Rows from block 2 of a small multi-label image tagger, named by matrix and row number. Rows with one number belong to one neuron. Each number is 200 + 20 x the weight over its row's rms, rounded and kept within 0 to 999. All counts start at 0.
Before each neuron's rows are labels from the 100 images, of 14848, where the neuron reaches its largest size: "responds to" is what is common among them. Only what is clearly more common there than usual is listed. The data: photos of arthropod specimens (BIOSCAN-5M). In brackets: how many of the 100, against the usual share in percent.
# gate: MLP gate (model.blocks.2.mlp.gate.weight, 960x320), inputs 0-79
# fc1: MLP up (model.blocks.2.mlp.fc1.weight, 960x320), inputs 0-79
# fc2: MLP down (model.blocks.2.mlp.fc2.weight, 320x960, transposed), outputs 0-79

responds to: order Diptera (67 vs 30.7)
gate.702,168,246,213,191,207,180,213,190,201,177,254,204,232,179,161,184,196,167,222,204,191,223,183,237,206,197,197,226,248,222,193,203,175,211,238,180,225,194,182,202,184,183,204,212,220,188,208,197,231,187,192,233,177,214,198,200,207,210,229,190,188,213,224,181,234,238,219,201,218,177,204,202,194,179,168,213,216,220,205,204
fc1.702,177,181,179,250,204,173,217,187,190,229,192,194,217,207,231,203,191,191,162,232,200,198,208,191,198,239,208,172,218,231,223,194,181,189,199,198,201,198,211,187,217,212,173,164,186,206,186,200,178,203,181,195,193,207,177,185,177,216,207,172,187,205,183,173,190,154,191,200,231,174,179,134,220,232,206,185,213,206,157,171
fc2.702,164,192,197,215,183,182,204,208,205,151,186,224,193,213,202,189,148,189,194,198,213,210,204,176,197,219,226,216,221,215,189,215,200,259,206,190,236,196,215,232,172,254,195,171,209,230,204,150,208,194,205,215,225,198,211,214,220,201,200,235,209,205,205,183,192,199,173,189,181,155,186,163,207,182,226,187,190,214,189,193

responds to: order Lepidoptera (27 vs 7.3)
gate.93,183,224,218,208,196,231,215,217,228,218,174,194,207,218,190,205,201,199,215,194,179,183,241,225,195,228,188,188,189,214,223,187,207,169,182,202,180,234,194,188,200,228,206,227,172,182,166,196,223,272,183,184,188,185,232,183,191,178,225,184,199,219,181,216,185,207,204,200,193,214,217,177,220,180,189,195,182,206,183,203
fc1.93,157,176,206,231,220,190,188,202,192,235,188,181,166,216,200,173,188,218,209,195,196,203,206,197,231,184,234,221,209,193,211,213,194,185,190,232,206,212,236,172,223,207,204,196,243,210,167,194,157,238,215,208,195,207,211,151,229,213,187,178,173,225,205,232,203,195,206,193,214,230,199,182,203,189,224,208,203,217,203,195
fc2.93,202,203,177,191,170,184,208,209,174,154,188,167,184,224,183,198,221,195,197,162,199,182,219,162,202,210,223,197,218,233,174,195,202,195,166,226,225,219,220,203,178,173,179,221,227,180,217,198,221,173,212,184,221,202,188,216,188,146,211,209,200,209,197,227,218,178,175,186,196,186,195,202,180,211,214,193,210,191,209,209

responds to: order Diptera (62 vs 30.7)
gate.410,201,193,238,209,175,195,182,179,208,200,196,194,181,215,226,194,190,204,206,175,179,208,208,221,181,220,186,182,180,191,222,202,184,186,207,219,222,191,175,208,190,200,218,203,230,206,164,178,199,221,180,176,194,217,163,203,148,153,191,215,208,184,207,222,192,163,230,212,190,181,220,198,225,164,225,205,184,155,168,190
fc1.410,188,223,219,219,186,174,173,209,200,211,180,188,182,212,211,228,192,189,175,178,187,194,240,244,198,226,176,208,168,217,222,201,214,176,225,227,203,189,169,187,182,207,180,238,215,195,190,208,213,202,184,164,203,225,210,179,186,174,215,214,231,183,191,182,205,175,242,186,189,193,194,204,207,204,172,203,216,180,157,219
fc2.410,212,231,231,183,149,184,222,182,206,201,186,171,190,174,189,213,191,197,214,189,217,170,161,224,216,223,195,180,195,205,199,165,199,185,217,237,219,202,210,223,213,177,168,198,198,187,203,180,222,180,223,194,230,239,239,178,201,217,205,193,198,192,186,206,208,204,168,232,165,203,162,190,218,231,185,236,237,226,203,209

responds to: order Hymenoptera (41 vs 20.4)
gate.24,190,238,236,181,178,226,201,193,183,188,204,183,194,206,191,226,179,199,216,198,165,201,216,193,156,190,221,193,187,200,222,201,186,191,211,208,198,204,196,194,166,222,196,233,189,197,184,206,188,201,155,201,241,192,211,201,240,214,217,205,142,191,203,187,203,238,195,192,206,171,203,208,214,184,201,206,213,232,205,209
fc1.24,220,205,189,235,177,210,208,182,188,199,190,174,198,210,208,172,194,201,205,205,238,187,200,183,203,203,171,199,220,152,224,223,195,174,203,212,156,203,212,201,198,179,201,187,249,216,205,196,210,190,240,206,187,191,159,234,202,166,210,184,219,208,229,193,174,200,173,202,203,210,218,221,185,194,209,182,202,204,189,191
fc2.24,194,182,228,160,216,177,203,197,219,196,209,183,199,204,181,198,211,178,172,193,177,212,181,206,237,201,195,227,179,218,226,187,218,205,219,181,166,202,206,172,173,195,164,168,194,179,200,194,209,208,192,170,220,223,191,174,208,214,170,230,164,203,187,189,222,213,220,185,203,184,183,184,179,198,222,185,193,237,179,195

responds to: order Diptera (60 vs 30.7)
gate.641,195,191,200,178,197,201,199,181,183,232,238,148,186,215,185,241,183,201,189,201,167,228,211,207,188,194,191,185,208,212,213,217,189,211,196,219,197,220,216,222,191,238,197,184,237,216,206,212,179,245,163,191,197,181,184,148,182,174,197,199,203,164,208,204,227,174,190,174,198,187,183,207,213,207,202,190,144,196,191,204
fc1.641,216,211,219,212,202,212,189,188,168,173,223,198,182,218,188,204,203,196,214,224,198,233,205,193,224,190,193,184,186,186,193,192,191,198,177,207,218,188,167,194,208,182,222,185,195,168,235,209,211,169,225,196,197,235,213,202,144,217,218,191,204,168,189,221,218,176,164,180,197,238,202,220,222,227,183,214,192,149,216,203
fc2.641,197,212,233,195,209,214,199,164,167,211,210,195,196,195,210,223,215,218,205,216,216,184,166,184,202,212,176,218,230,174,233,184,201,182,199,252,199,201,174,182,190,202,203,198,175,187,197,164,179,196,200,183,207,160,203,199,187,187,192,201,194,179,190,191,225,173,206,184,208,192,210,197,162,217,198,178,198,212,196,195

responds to: order Lepidoptera (47 vs 7.3)
gate.264,162,201,250,209,208,205,212,203,211,213,193,220,181,199,223,196,215,206,229,227,176,213,187,208,168,177,212,195,210,190,193,219,201,180,179,205,209,194,193,165,203,238,232,186,184,216,223,161,212,216,203,203,222,170,201,211,194,193,185,235,192,207,192,172,197,193,221,163,233,202,217,220,219,196,208,168,177,188,175,208
fc1.264,192,205,167,181,207,197,202,194,205,222,188,230,184,198,183,155,203,195,203,213,247,199,189,237,207,163,210,197,228,197,223,203,242,208,212,174,182,204,178,198,200,185,208,198,211,237,216,186,184,216,208,193,166,205,178,210,205,183,214,212,216,188,190,210,177,211,176,207,197,164,243,231,191,214,164,216,195,183,202,192
fc2.264,204,213,207,208,204,218,179,167,188,226,173,217,216,176,190,218,175,185,192,256,205,255,184,193,219,209,190,232,218,182,201,197,205,188,222,228,183,188,217,201,179,231,198,241,215,202,222,210,222,188,200,183,195,211,228,175,225,214,201,213,220,215,241,176,211,198,212,164,176,214,192,216,156,209,256,172,196,213,196,205

responds to: order Lepidoptera (33 vs 7.3)
gate.761,218,209,196,192,156,173,198,147,190,207,194,229,225,195,225,179,194,217,218,194,197,197,214,220,195,183,200,169,167,173,160,186,203,238,216,223,198,203,202,193,219,194,196,187,215,199,195,174,188,194,167,206,210,179,213,233,185,198,185,168,181,201,198,201,173,197,206,168,228,181,190,242,229,180,178,214,159,197,227,245
fc1.761,213,193,213,227,200,168,233,194,215,175,148,199,223,155,199,212,216,184,217,233,186,191,190,229,237,192,217,223,231,209,204,199,232,215,204,189,195,227,206,225,175,226,226,232,195,175,184,184,207,208,211,192,204,179,220,200,201,217,208,209,174,196,191,185,200,242,230,180,232,196,190,174,198,156,186,189,229,208,221,215
fc2.761,187,175,216,230,183,161,199,217,181,213,177,225,205,177,195,192,243,176,206,180,217,196,178,223,172,192,170,172,214,195,212,189,232,205,182,230,206,212,213,194,138,207,189,245,184,179,205,209,194,208,201,191,180,208,213,193,175,204,204,196,214,213,183,175,203,192,159,182,206,229,157,203,240,190,210,158,208,174,189,223

responds to: order Hymenoptera (55 vs 20.4)
gate.174,217,219,211,200,202,178,268,203,199,189,233,178,212,223,200,232,208,176,192,202,205,225,176,223,215,219,222,234,199,201,182,182,180,178,227,199,223,201,200,220,175,205,168,206,234,181,166,177,221,195,184,215,213,192,228,220,179,174,224,195,208,189,175,187,215,174,199,175,223,205,198,209,178,179,195,243,220,194,210,177
fc1.174,233,192,191,203,208,200,233,235,184,183,180,190,195,225,226,211,169,221,219,192,188,134,179,225,189,217,176,188,245,196,201,179,202,149,188,185,213,212,187,201,188,162,200,214,162,232,169,209,184,192,191,200,208,229,220,200,223,207,189,198,228,198,184,169,195,206,241,188,174,182,191,192,189,198,215,221,204,184,201,194
fc2.174,217,167,174,217,231,198,216,219,195,222,229,213,197,188,217,207,205,188,206,210,186,218,211,174,181,175,211,203,234,228,207,224,213,192,222,165,227,205,201,197,270,217,215,231,227,199,200,217,195,181,220,181,178,186,221,208,191,189,211,214,231,262,199,220,227,216,227,193,181,185,212,179,184,159,194,203,215,197,194,201

responds to: order Diptera (85 vs 30.7); family Cecidomyiidae (31 vs 1.3)
gate.258,227,201,188,224,167,204,207,202,164,210,227,180,180,176,184,206,185,181,226,167,184,193,203,255,200,215,184,175,189,201,169,208,187,180,227,208,224,197,213,209,247,229,219,215,196,183,162,188,206,199,166,184,180,189,207,229,180,163,212,211,203,197,195,232,199,191,176,199,188,197,239,220,198,189,197,197,187,204,216,211
fc1.258,195,203,187,207,187,151,232,235,205,224,207,200,200,189,195,189,232,208,209,182,168,192,212,234,197,185,200,218,168,224,189,191,190,237,221,180,198,212,216,223,200,200,158,187,199,215,198,213,194,200,208,228,187,208,205,245,188,152,218,206,179,179,171,207,189,162,231,202,197,175,223,212,195,192,184,179,224,164,197,196
fc2.258,215,182,204,168,181,214,188,224,195,222,151,211,211,166,224,206,196,221,194,184,210,210,163,181,192,178,220,200,218,201,196,196,193,206,221,213,198,247,181,207,198,168,190,212,222,185,199,190,220,185,179,227,202,228,237,211,230,206,181,203,221,222,196,208,196,177,181,175,216,165,165,158,179,193,211,199,192,203,181,202

responds to: order Hymenoptera (45 vs 20.4)
gate.617,179,205,220,202,167,225,220,188,176,204,225,210,179,206,210,201,205,176,203,185,191,238,166,211,196,178,224,178,233,198,160,197,201,203,203,197,244,206,209,190,196,208,212,189,218,194,203,204,191,196,185,190,213,188,192,212,221,206,209,185,185,199,205,228,177,195,197,208,211,228,197,208,203,195,207,232,228,200,201,201
fc1.617,225,169,199,217,214,197,193,202,145,193,188,204,220,214,178,203,182,190,213,242,214,169,188,199,182,159,168,216,211,175,198,204,194,190,183,193,192,203,182,176,197,198,175,187,234,210,188,233,194,196,171,212,220,205,167,194,180,212,159,170,220,179,208,216,209,222,217,197,204,168,191,147,213,186,250,208,195,215,186,183
fc2.617,193,188,187,203,207,200,197,218,197,213,209,224,175,189,171,184,216,212,168,203,225,201,227,232,200,200,206,192,226,153,187,192,180,216,184,181,205,206,209,199,207,208,227,228,202,177,212,212,189,189,192,197,228,218,213,229,208,211,228,211,211,208,169,204,188,203,190,179,208,187,169,175,209,221,212,197,209,192,230,181

responds to: order Lepidoptera (37 vs 7.3)
gate.717,229,178,183,186,203,206,198,188,182,245,183,234,184,204,216,196,214,217,204,205,203,180,181,192,205,189,241,201,212,215,188,184,187,208,180,189,202,231,203,209,231,215,210,180,187,198,186,211,188,215,207,183,197,203,236,195,191,205,240,218,180,196,174,225,203,180,206,180,243,208,209,218,224,182,190,196,196,203,187,194
fc1.717,210,197,183,228,225,244,177,207,203,226,174,152,191,203,207,192,196,230,188,219,202,179,186,196,197,196,205,237,197,205,233,245,204,184,161,197,200,187,193,185,202,167,193,230,206,247,210,240,204,233,191,203,206,184,186,175,178,191,203,196,165,210,195,220,199,230,219,182,199,226,202,208,167,189,223,177,240,186,189,179
fc2.717,179,190,173,186,192,191,208,185,211,206,189,170,207,222,197,198,198,234,208,181,231,178,245,204,212,193,219,203,230,211,200,185,191,161,223,181,208,218,165,214,175,200,187,202,229,243,198,201,177,216,199,196,199,219,194,207,238,187,179,196,193,217,173,174,217,210,225,198,226,231,177,198,185,214,183,180,193,205,202,187

responds to: order Diptera (80 vs 30.7); family Milichiidae (44 vs 1.4)
gate.570,208,210,177,175,210,229,191,181,154,204,227,179,222,200,177,173,195,187,204,180,210,192,225,230,210,201,208,193,206,207,176,228,203,226,235,219,225,228,165,187,216,222,200,188,193,213,211,205,164,212,181,197,179,196,216,177,223,179,211,175,226,231,192,207,196,229,231,190,199,228,191,200,171,167,174,237,164,178,226,205
fc1.570,206,204,181,205,170,219,190,209,220,211,156,166,204,174,232,218,208,203,216,175,207,138,223,224,157,179,198,181,231,185,224,195,199,198,204,225,176,213,188,193,185,204,188,223,188,258,202,193,191,204,159,208,217,199,189,224,216,203,186,211,176,175,197,189,182,240,225,202,180,186,215,198,210,173,194,196,215,190,199,163
fc2.570,199,209,196,224,193,198,197,174,174,184,194,170,237,221,212,220,205,182,168,240,210,225,212,183,222,241,195,175,209,180,146,204,186,203,173,192,222,191,218,231,208,214,201,205,209,203,191,207,185,196,215,208,185,226,232,166,167,190,229,187,192,189,160,175,172,204,202,217,178,246,178,194,179,209,185,189,176,247,235,202