{
  "model": "multi-label image tagger",
  "dataset": "photos of arthropod specimens (BIOSCAN-5M)",
  "crop_scale_min": 0.5,
  "translate": 0.12,
  "rotation_deg": 5,
  "fused_qkv": true,
  "bias": "all",
  "patch_size": [8, 8],
  "pooling": "mean",
  "init": "lecun_normal",
  "learning_rate": 0.00086,
  "eps": 1e-08
}
Rows from block 2 of a small multi-label image tagger, named by matrix and row number. Rows with one number belong to one neuron. Each number is 200 + 40 x the weight over its row's rms, rounded and kept within 0 to 999. All counts start at 0.
After each neuron's rows are labels from the 100 images, of 14848, where the neuron reaches its largest size: "strongest on" is what is common among them. Only what is clearly more common there than usual is listed. The data: photos of arthropod specimens (BIOSCAN-5M). In brackets: how many of the 100.
# gate: MLP gate (model.blocks.2.mlp.gate.weight, 960x320), inputs 80-159
# fc1: MLP up (model.blocks.2.mlp.fc1.weight, 960x320), inputs 80-159
# fc2: MLP down (model.blocks.2.mlp.fc2.weight, 320x960, transposed), outputs 80-159

gate.717,216,236,300,244,119,193,186,151,216,154,344,129,202,237,151,186,231,181,180,229,205,151,159,226,142,164,162,213,232,154,209,199,171,217,199,169,212,181,275,179,260,204,165,224,212,219,171,169,250,213,189,204,225,253,119,256,215,249,165,213,239,189,176,103,212,228,204,170,227,182,156,132,176,201,135,246,191,149,223,203
fc1.717,147,225,295,200,261,144,246,214,202,178,195,216,163,144,205,129,198,287,191,154,174,244,105,215,182,158,129,153,211,132,101,229,247,167,197,206,279,245,184,245,148,203,206,227,218,192,236,166,208,210,183,181,161,172,200,220,193,184,220,211,132,231,86,100,141,237,140,240,268,303,175,207,200,189,157,202,205,200,224,212
fc2.717,180,175,183,191,169,272,187,211,198,212,96,232,218,183,217,232,191,200,186,198,156,260,154,278,265,213,192,188,209,233,260,156,246,241,162,227,185,144,173,207,270,190,228,239,264,176,174,123,240,161,179,131,233,261,202,172,208,170,182,124,156,216,215,211,168,209,147,190,131,128,214,155,207,165,208,247,172,217,274,268
strongest on: order Lepidoptera (37)

gate.641,235,148,174,201,183,225,271,209,167,182,187,269,201,169,179,242,152,238,214,192,304,173,213,246,209,193,213,170,249,157,188,204,182,213,194,258,148,173,166,216,116,242,162,223,218,210,198,247,238,167,153,191,128,277,227,199,161,184,115,200,222,186,116,178,191,230,230,218,191,194,215,205,259,199,154,216,224,220,184,162
fc1.641,236,167,252,250,185,216,166,196,182,217,151,181,212,167,242,161,213,254,159,191,103,238,205,172,246,194,247,211,201,141,207,262,234,154,158,194,305,171,144,207,168,273,244,227,137,148,193,309,230,166,176,199,149,256,167,209,225,274,248,232,164,202,198,238,234,103,192,193,149,203,188,251,219,210,203,278,251,193,242,245
fc2.641,254,223,240,195,175,237,201,137,159,218,204,233,204,146,219,253,163,214,260,156,204,202,231,197,224,96,230,204,221,248,176,207,229,196,171,202,217,137,157,188,152,260,187,170,175,166,221,224,247,208,193,253,174,208,252,205,220,256,151,254,110,209,218,192,173,207,198,228,246,241,185,175,160,242,177,257,208,256,258,223
strongest on: order Diptera (60)

gate.379,172,251,264,138,226,162,176,180,194,230,231,209,220,165,199,111,195,233,205,199,253,124,201,142,214,195,178,236,193,168,196,153,152,219,243,183,245,191,148,206,196,216,170,131,187,190,195,177,188,241,193,234,164,211,165,130,179,182,198,219,155,222,218,152,185,214,210,136,181,178,247,216,215,234,167,265,186,207,231,180
fc1.379,170,258,258,162,252,225,240,192,199,141,213,148,200,197,227,183,245,202,161,198,232,238,169,164,180,264,257,227,178,198,121,135,176,245,254,164,226,222,255,222,189,178,178,182,192,231,195,254,223,219,226,229,205,234,195,164,170,213,153,162,207,215,150,177,179,255,171,210,170,206,183,242,194,240,157,199,199,233,214,178
fc2.379,238,171,254,103,215,165,180,211,231,196,226,254,242,202,196,174,253,137,229,175,102,97,155,209,170,250,165,145,199,260,196,198,254,242,239,274,190,254,220,247,237,225,226,124,276,156,137,167,204,159,182,199,165,144,176,181,245,144,220,244,186,195,191,195,163,287,154,165,160,216,197,189,191,231,221,178,133,286,147,181
strongest on: order Coleoptera (74)

gate.478,207,209,246,216,161,214,293,241,132,208,245,196,149,175,205,259,149,191,150,196,227,218,186,203,238,267,207,261,249,214,334,178,188,181,191,210,191,129,178,139,165,180,136,155,182,206,213,164,226,127,183,230,206,258,212,237,179,226,160,161,212,173,265,211,229,142,260,159,175,208,187,187,146,206,170,171,226,158,140,220
fc1.478,194,215,74,199,182,261,261,287,201,177,217,144,218,197,189,289,215,135,126,261,225,231,207,195,210,155,223,115,70,160,190,181,198,123,247,161,224,224,187,166,191,218,159,110,134,210,201,180,191,260,220,229,208,232,195,200,167,186,175,264,250,231,178,203,239,266,203,161,215,159,272,231,248,168,177,153,255,162,180,230
fc2.478,220,207,146,201,197,169,256,250,172,280,168,184,196,212,161,206,208,252,270,200,179,120,214,185,278,181,234,152,158,149,173,224,197,149,154,235,197,120,251,227,254,249,194,178,167,133,239,221,210,217,174,217,201,248,149,140,164,276,201,248,218,283,204,206,241,254,173,128,261,187,154,249,158,148,177,213,254,204,199,215
strongest on: order Lepidoptera (30)

gate.631,232,111,244,183,150,128,248,179,259,248,177,259,241,219,207,175,177,243,153,208,196,189,193,160,177,215,213,264,231,244,213,201,193,202,175,197,243,197,247,228,248,241,146,156,113,116,154,237,278,188,199,249,191,263,198,179,229,176,188,191,204,189,173,212,248,288,240,201,97,196,176,218,202,197,210,157,187,229,157,244
fc1.631,195,235,236,105,179,162,184,193,167,154,263,165,276,227,196,236,221,225,234,182,196,212,197,243,199,140,227,212,176,234,206,190,143,184,264,81,218,184,222,206,211,247,198,192,293,242,235,175,189,195,220,247,188,219,202,165,187,208,163,177,196,180,164,326,155,164,264,186,220,169,196,230,233,170,154,270,162,192,181,188
fc2.631,252,174,162,223,140,167,164,177,249,205,165,201,256,237,222,220,144,196,246,304,243,124,250,203,235,170,221,178,187,187,213,202,185,187,156,288,240,178,187,137,204,199,233,197,206,183,240,209,304,208,184,197,173,192,170,163,218,191,242,208,178,184,118,177,191,267,130,197,215,215,217,171,265,227,228,174,229,216,127,205
strongest on: order Lepidoptera (41)

gate.286,206,177,278,210,228,196,230,281,155,173,239,253,214,165,179,150,228,221,258,159,249,214,208,270,220,209,218,278,264,177,178,253,210,256,226,231,237,196,149,180,253,226,186,151,145,210,215,215,223,181,177,228,191,195,143,171,139,270,168,209,228,194,199,167,268,129,206,164,164,189,215,258,138,303,223,250,188,116,198,217
fc1.286,204,227,165,225,238,240,247,183,208,173,154,219,216,218,166,184,239,251,244,176,199,157,163,235,267,111,205,123,208,157,240,300,183,169,308,219,206,216,146,157,149,129,201,193,250,240,208,272,216,178,175,236,126,173,209,142,248,164,240,165,219,110,186,189,229,252,166,195,205,152,175,222,216,207,204,182,242,242,172,228
fc2.286,100,184,209,145,142,181,248,180,190,211,253,166,208,189,212,154,162,206,239,237,239,204,210,173,269,193,187,242,216,193,260,204,157,168,164,175,267,197,184,232,189,191,217,251,86,256,150,120,179,246,171,189,230,190,199,214,174,218,166,159,254,219,172,128,191,213,184,237,135,185,187,163,120,200,196,145,190,200,224,221
strongest on: order Coleoptera (55)

gate.444,235,235,205,162,252,140,242,199,155,155,216,124,202,179,166,215,166,241,205,210,264,173,219,275,185,146,206,189,291,141,207,145,192,148,191,185,189,191,236,193,233,159,184,260,184,206,206,94,247,271,239,213,187,174,217,164,210,216,112,227,195,187,207,183,173,130,172,222,278,208,178,192,220,233,160,183,195,209,243,153
fc1.444,235,149,110,176,249,193,212,187,162,251,88,244,201,191,253,186,254,123,300,194,169,200,255,205,254,174,179,133,262,181,213,206,180,149,95,238,164,248,207,195,264,215,180,247,239,247,164,192,243,99,177,151,198,221,250,229,221,181,255,195,228,176,188,239,213,204,211,194,257,205,210,172,272,170,192,119,219,155,200,142
fc2.444,206,233,237,304,210,156,228,225,178,225,139,112,223,239,74,183,198,183,183,134,245,180,175,265,176,175,242,190,176,128,232,166,228,244,187,173,240,194,194,140,154,131,135,243,169,207,242,208,201,174,107,269,223,243,200,184,199,224,173,156,218,188,146,226,203,197,218,224,162,186,187,261,158,187,182,220,217,186,247,296
strongest on: order Diptera (78)

gate.755,187,174,325,153,159,222,222,208,217,238,177,158,212,236,209,188,199,225,183,208,217,257,279,162,214,174,239,186,262,259,243,197,192,128,150,189,269,133,183,173,212,238,214,144,174,168,235,193,225,146,190,210,226,130,218,116,185,254,147,147,208,208,222,161,332,147,148,193,166,213,218,231,138,222,166,149,213,270,245,163
fc1.755,243,147,222,166,203,150,160,223,177,162,216,230,123,204,155,113,235,204,289,250,233,173,169,188,184,160,230,255,131,235,250,208,199,243,152,228,229,236,222,264,230,252,162,122,170,154,140,199,154,183,183,158,212,159,190,243,214,206,276,221,176,234,228,261,151,244,193,216,245,196,279,238,220,218,213,192,114,259,191,192
fc2.755,278,235,216,228,227,165,284,253,203,198,198,233,212,212,205,191,237,193,218,187,245,192,209,170,227,191,138,196,191,190,138,175,123,182,249,189,160,257,130,299,153,212,218,175,231,226,185,176,163,278,151,184,127,176,177,193,214,114,276,255,157,219,202,156,225,195,165,203,217,220,220,266,245,224,165,226,167,240,240,151
strongest on: order Lepidoptera (47)

gate.495,146,189,238,182,128,151,205,165,185,176,220,215,151,121,148,175,207,267,223,215,142,180,102,204,195,206,158,201,232,186,240,273,205,190,247,206,217,246,169,247,233,243,248,246,174,157,130,219,205,218,164,171,206,235,146,243,222,228,235,163,174,254,231,214,203,245,195,165,129,199,194,167,211,278,244,183,165,232,248,189
fc1.495,254,218,169,248,266,220,203,228,232,200,165,195,182,157,160,197,197,128,250,185,184,197,208,223,196,162,210,131,275,169,184,215,199,197,222,188,222,224,199,222,200,134,189,167,231,157,220,214,142,239,233,215,272,187,356,193,171,129,188,147,207,174,293,246,181,172,176,177,177,260,193,161,230,301,176,211,153,307,214,251
fc2.495,231,197,187,182,100,191,154,188,158,225,177,179,194,170,155,242,209,214,201,166,208,265,251,235,242,235,211,227,151,209,227,186,215,217,264,187,168,152,169,194,197,283,180,200,167,139,179,139,225,187,243,250,194,244,213,186,168,185,160,221,234,217,207,210,150,181,172,180,218,212,171,151,169,236,174,190,241,154,212,204
strongest on: order Lepidoptera (32)

gate.340,147,200,280,150,210,200,235,159,241,253,307,241,225,141,204,236,213,234,191,131,169,185,110,309,219,310,214,244,190,175,240,221,209,175,261,161,236,82,182,214,176,167,244,220,189,201,286,250,195,207,192,205,179,212,166,164,199,192,143,180,198,127,277,234,211,178,233,218,163,129,178,182,215,236,186,219,203,183,134,248
fc1.340,189,137,212,194,118,226,231,186,231,102,165,227,222,183,215,239,197,177,259,115,177,173,135,190,193,269,115,109,231,185,220,276,172,217,220,156,268,167,277,184,161,235,299,172,257,200,149,211,218,158,143,181,205,217,175,251,177,218,118,215,248,185,190,224,165,227,245,146,250,186,185,198,191,204,186,246,116,206,154,148
fc2.340,252,169,249,237,212,145,184,235,203,115,239,313,182,151,257,187,257,150,132,220,214,260,191,230,204,211,264,135,143,237,162,231,282,178,255,257,249,233,167,220,233,246,162,199,132,172,183,202,259,253,219,243,167,274,169,189,197,210,256,185,175,192,196,189,192,167,173,160,178,167,102,184,222,80,189,220,89,201,180,165
strongest on: order Diptera (61)

gate.376,168,209,209,169,192,223,208,198,199,220,203,269,138,215,222,245,152,166,220,197,242,217,158,225,244,140,212,232,168,143,246,243,135,247,189,114,199,214,177,192,211,236,155,256,185,235,154,172,192,143,189,180,233,241,191,197,246,237,200,285,202,240,261,170,186,157,219,214,143,154,191,299,220,191,181,187,187,192,214,214
fc1.376,235,199,215,176,220,157,134,168,168,253,242,201,218,133,136,157,122,139,153,195,179,167,129,154,183,144,191,182,303,210,212,182,230,249,217,237,206,216,238,186,191,156,193,161,269,164,105,173,206,190,141,173,224,175,129,192,207,218,246,142,226,189,186,228,219,228,230,140,266,189,195,196,207,158,156,223,177,242,170,213
fc2.376,146,230,197,213,169,199,261,176,170,221,220,173,152,150,208,266,98,152,168,217,208,263,331,207,193,155,205,234,179,168,185,213,212,223,175,173,213,179,209,233,227,203,201,218,211,175,176,124,171,207,178,195,215,179,180,215,151,171,189,223,168,178,219,177,228,201,186,224,144,251,208,270,153,267,146,228,246,165,192,233
strongest on: order Lepidoptera (35)

gate.274,210,144,183,192,136,221,178,221,168,133,225,202,237,172,161,241,198,242,285,220,250,153,206,201,233,204,149,269,242,151,196,184,150,203,228,269,220,134,188,245,161,246,215,279,193,170,165,155,252,256,119,255,156,238,108,226,228,214,191,169,192,231,204,161,125,131,197,221,197,210,159,178,129,186,211,176,126,153,240,187
fc1.274,209,215,256,143,259,213,142,225,226,124,241,170,243,268,152,126,193,181,231,182,222,154,185,180,250,147,163,137,241,172,215,191,166,190,224,150,222,206,252,268,167,179,222,184,228,262,140,187,200,210,173,134,207,188,212,193,243,269,146,158,179,184,249,186,173,145,300,176,176,169,186,154,241,226,204,269,143,205,204,162
fc2.274,156,167,205,218,227,201,215,216,202,196,127,214,161,197,224,227,243,150,186,273,129,249,219,161,204,237,226,250,158,246,281,176,168,221,161,218,114,243,310,160,182,180,196,186,186,182,268,200,185,213,278,174,200,202,163,138,191,203,197,151,232,233,142,136,209,273,182,222,244,294,239,236,211,196,218,142,181,176,231,208
strongest on: order Lepidoptera (37)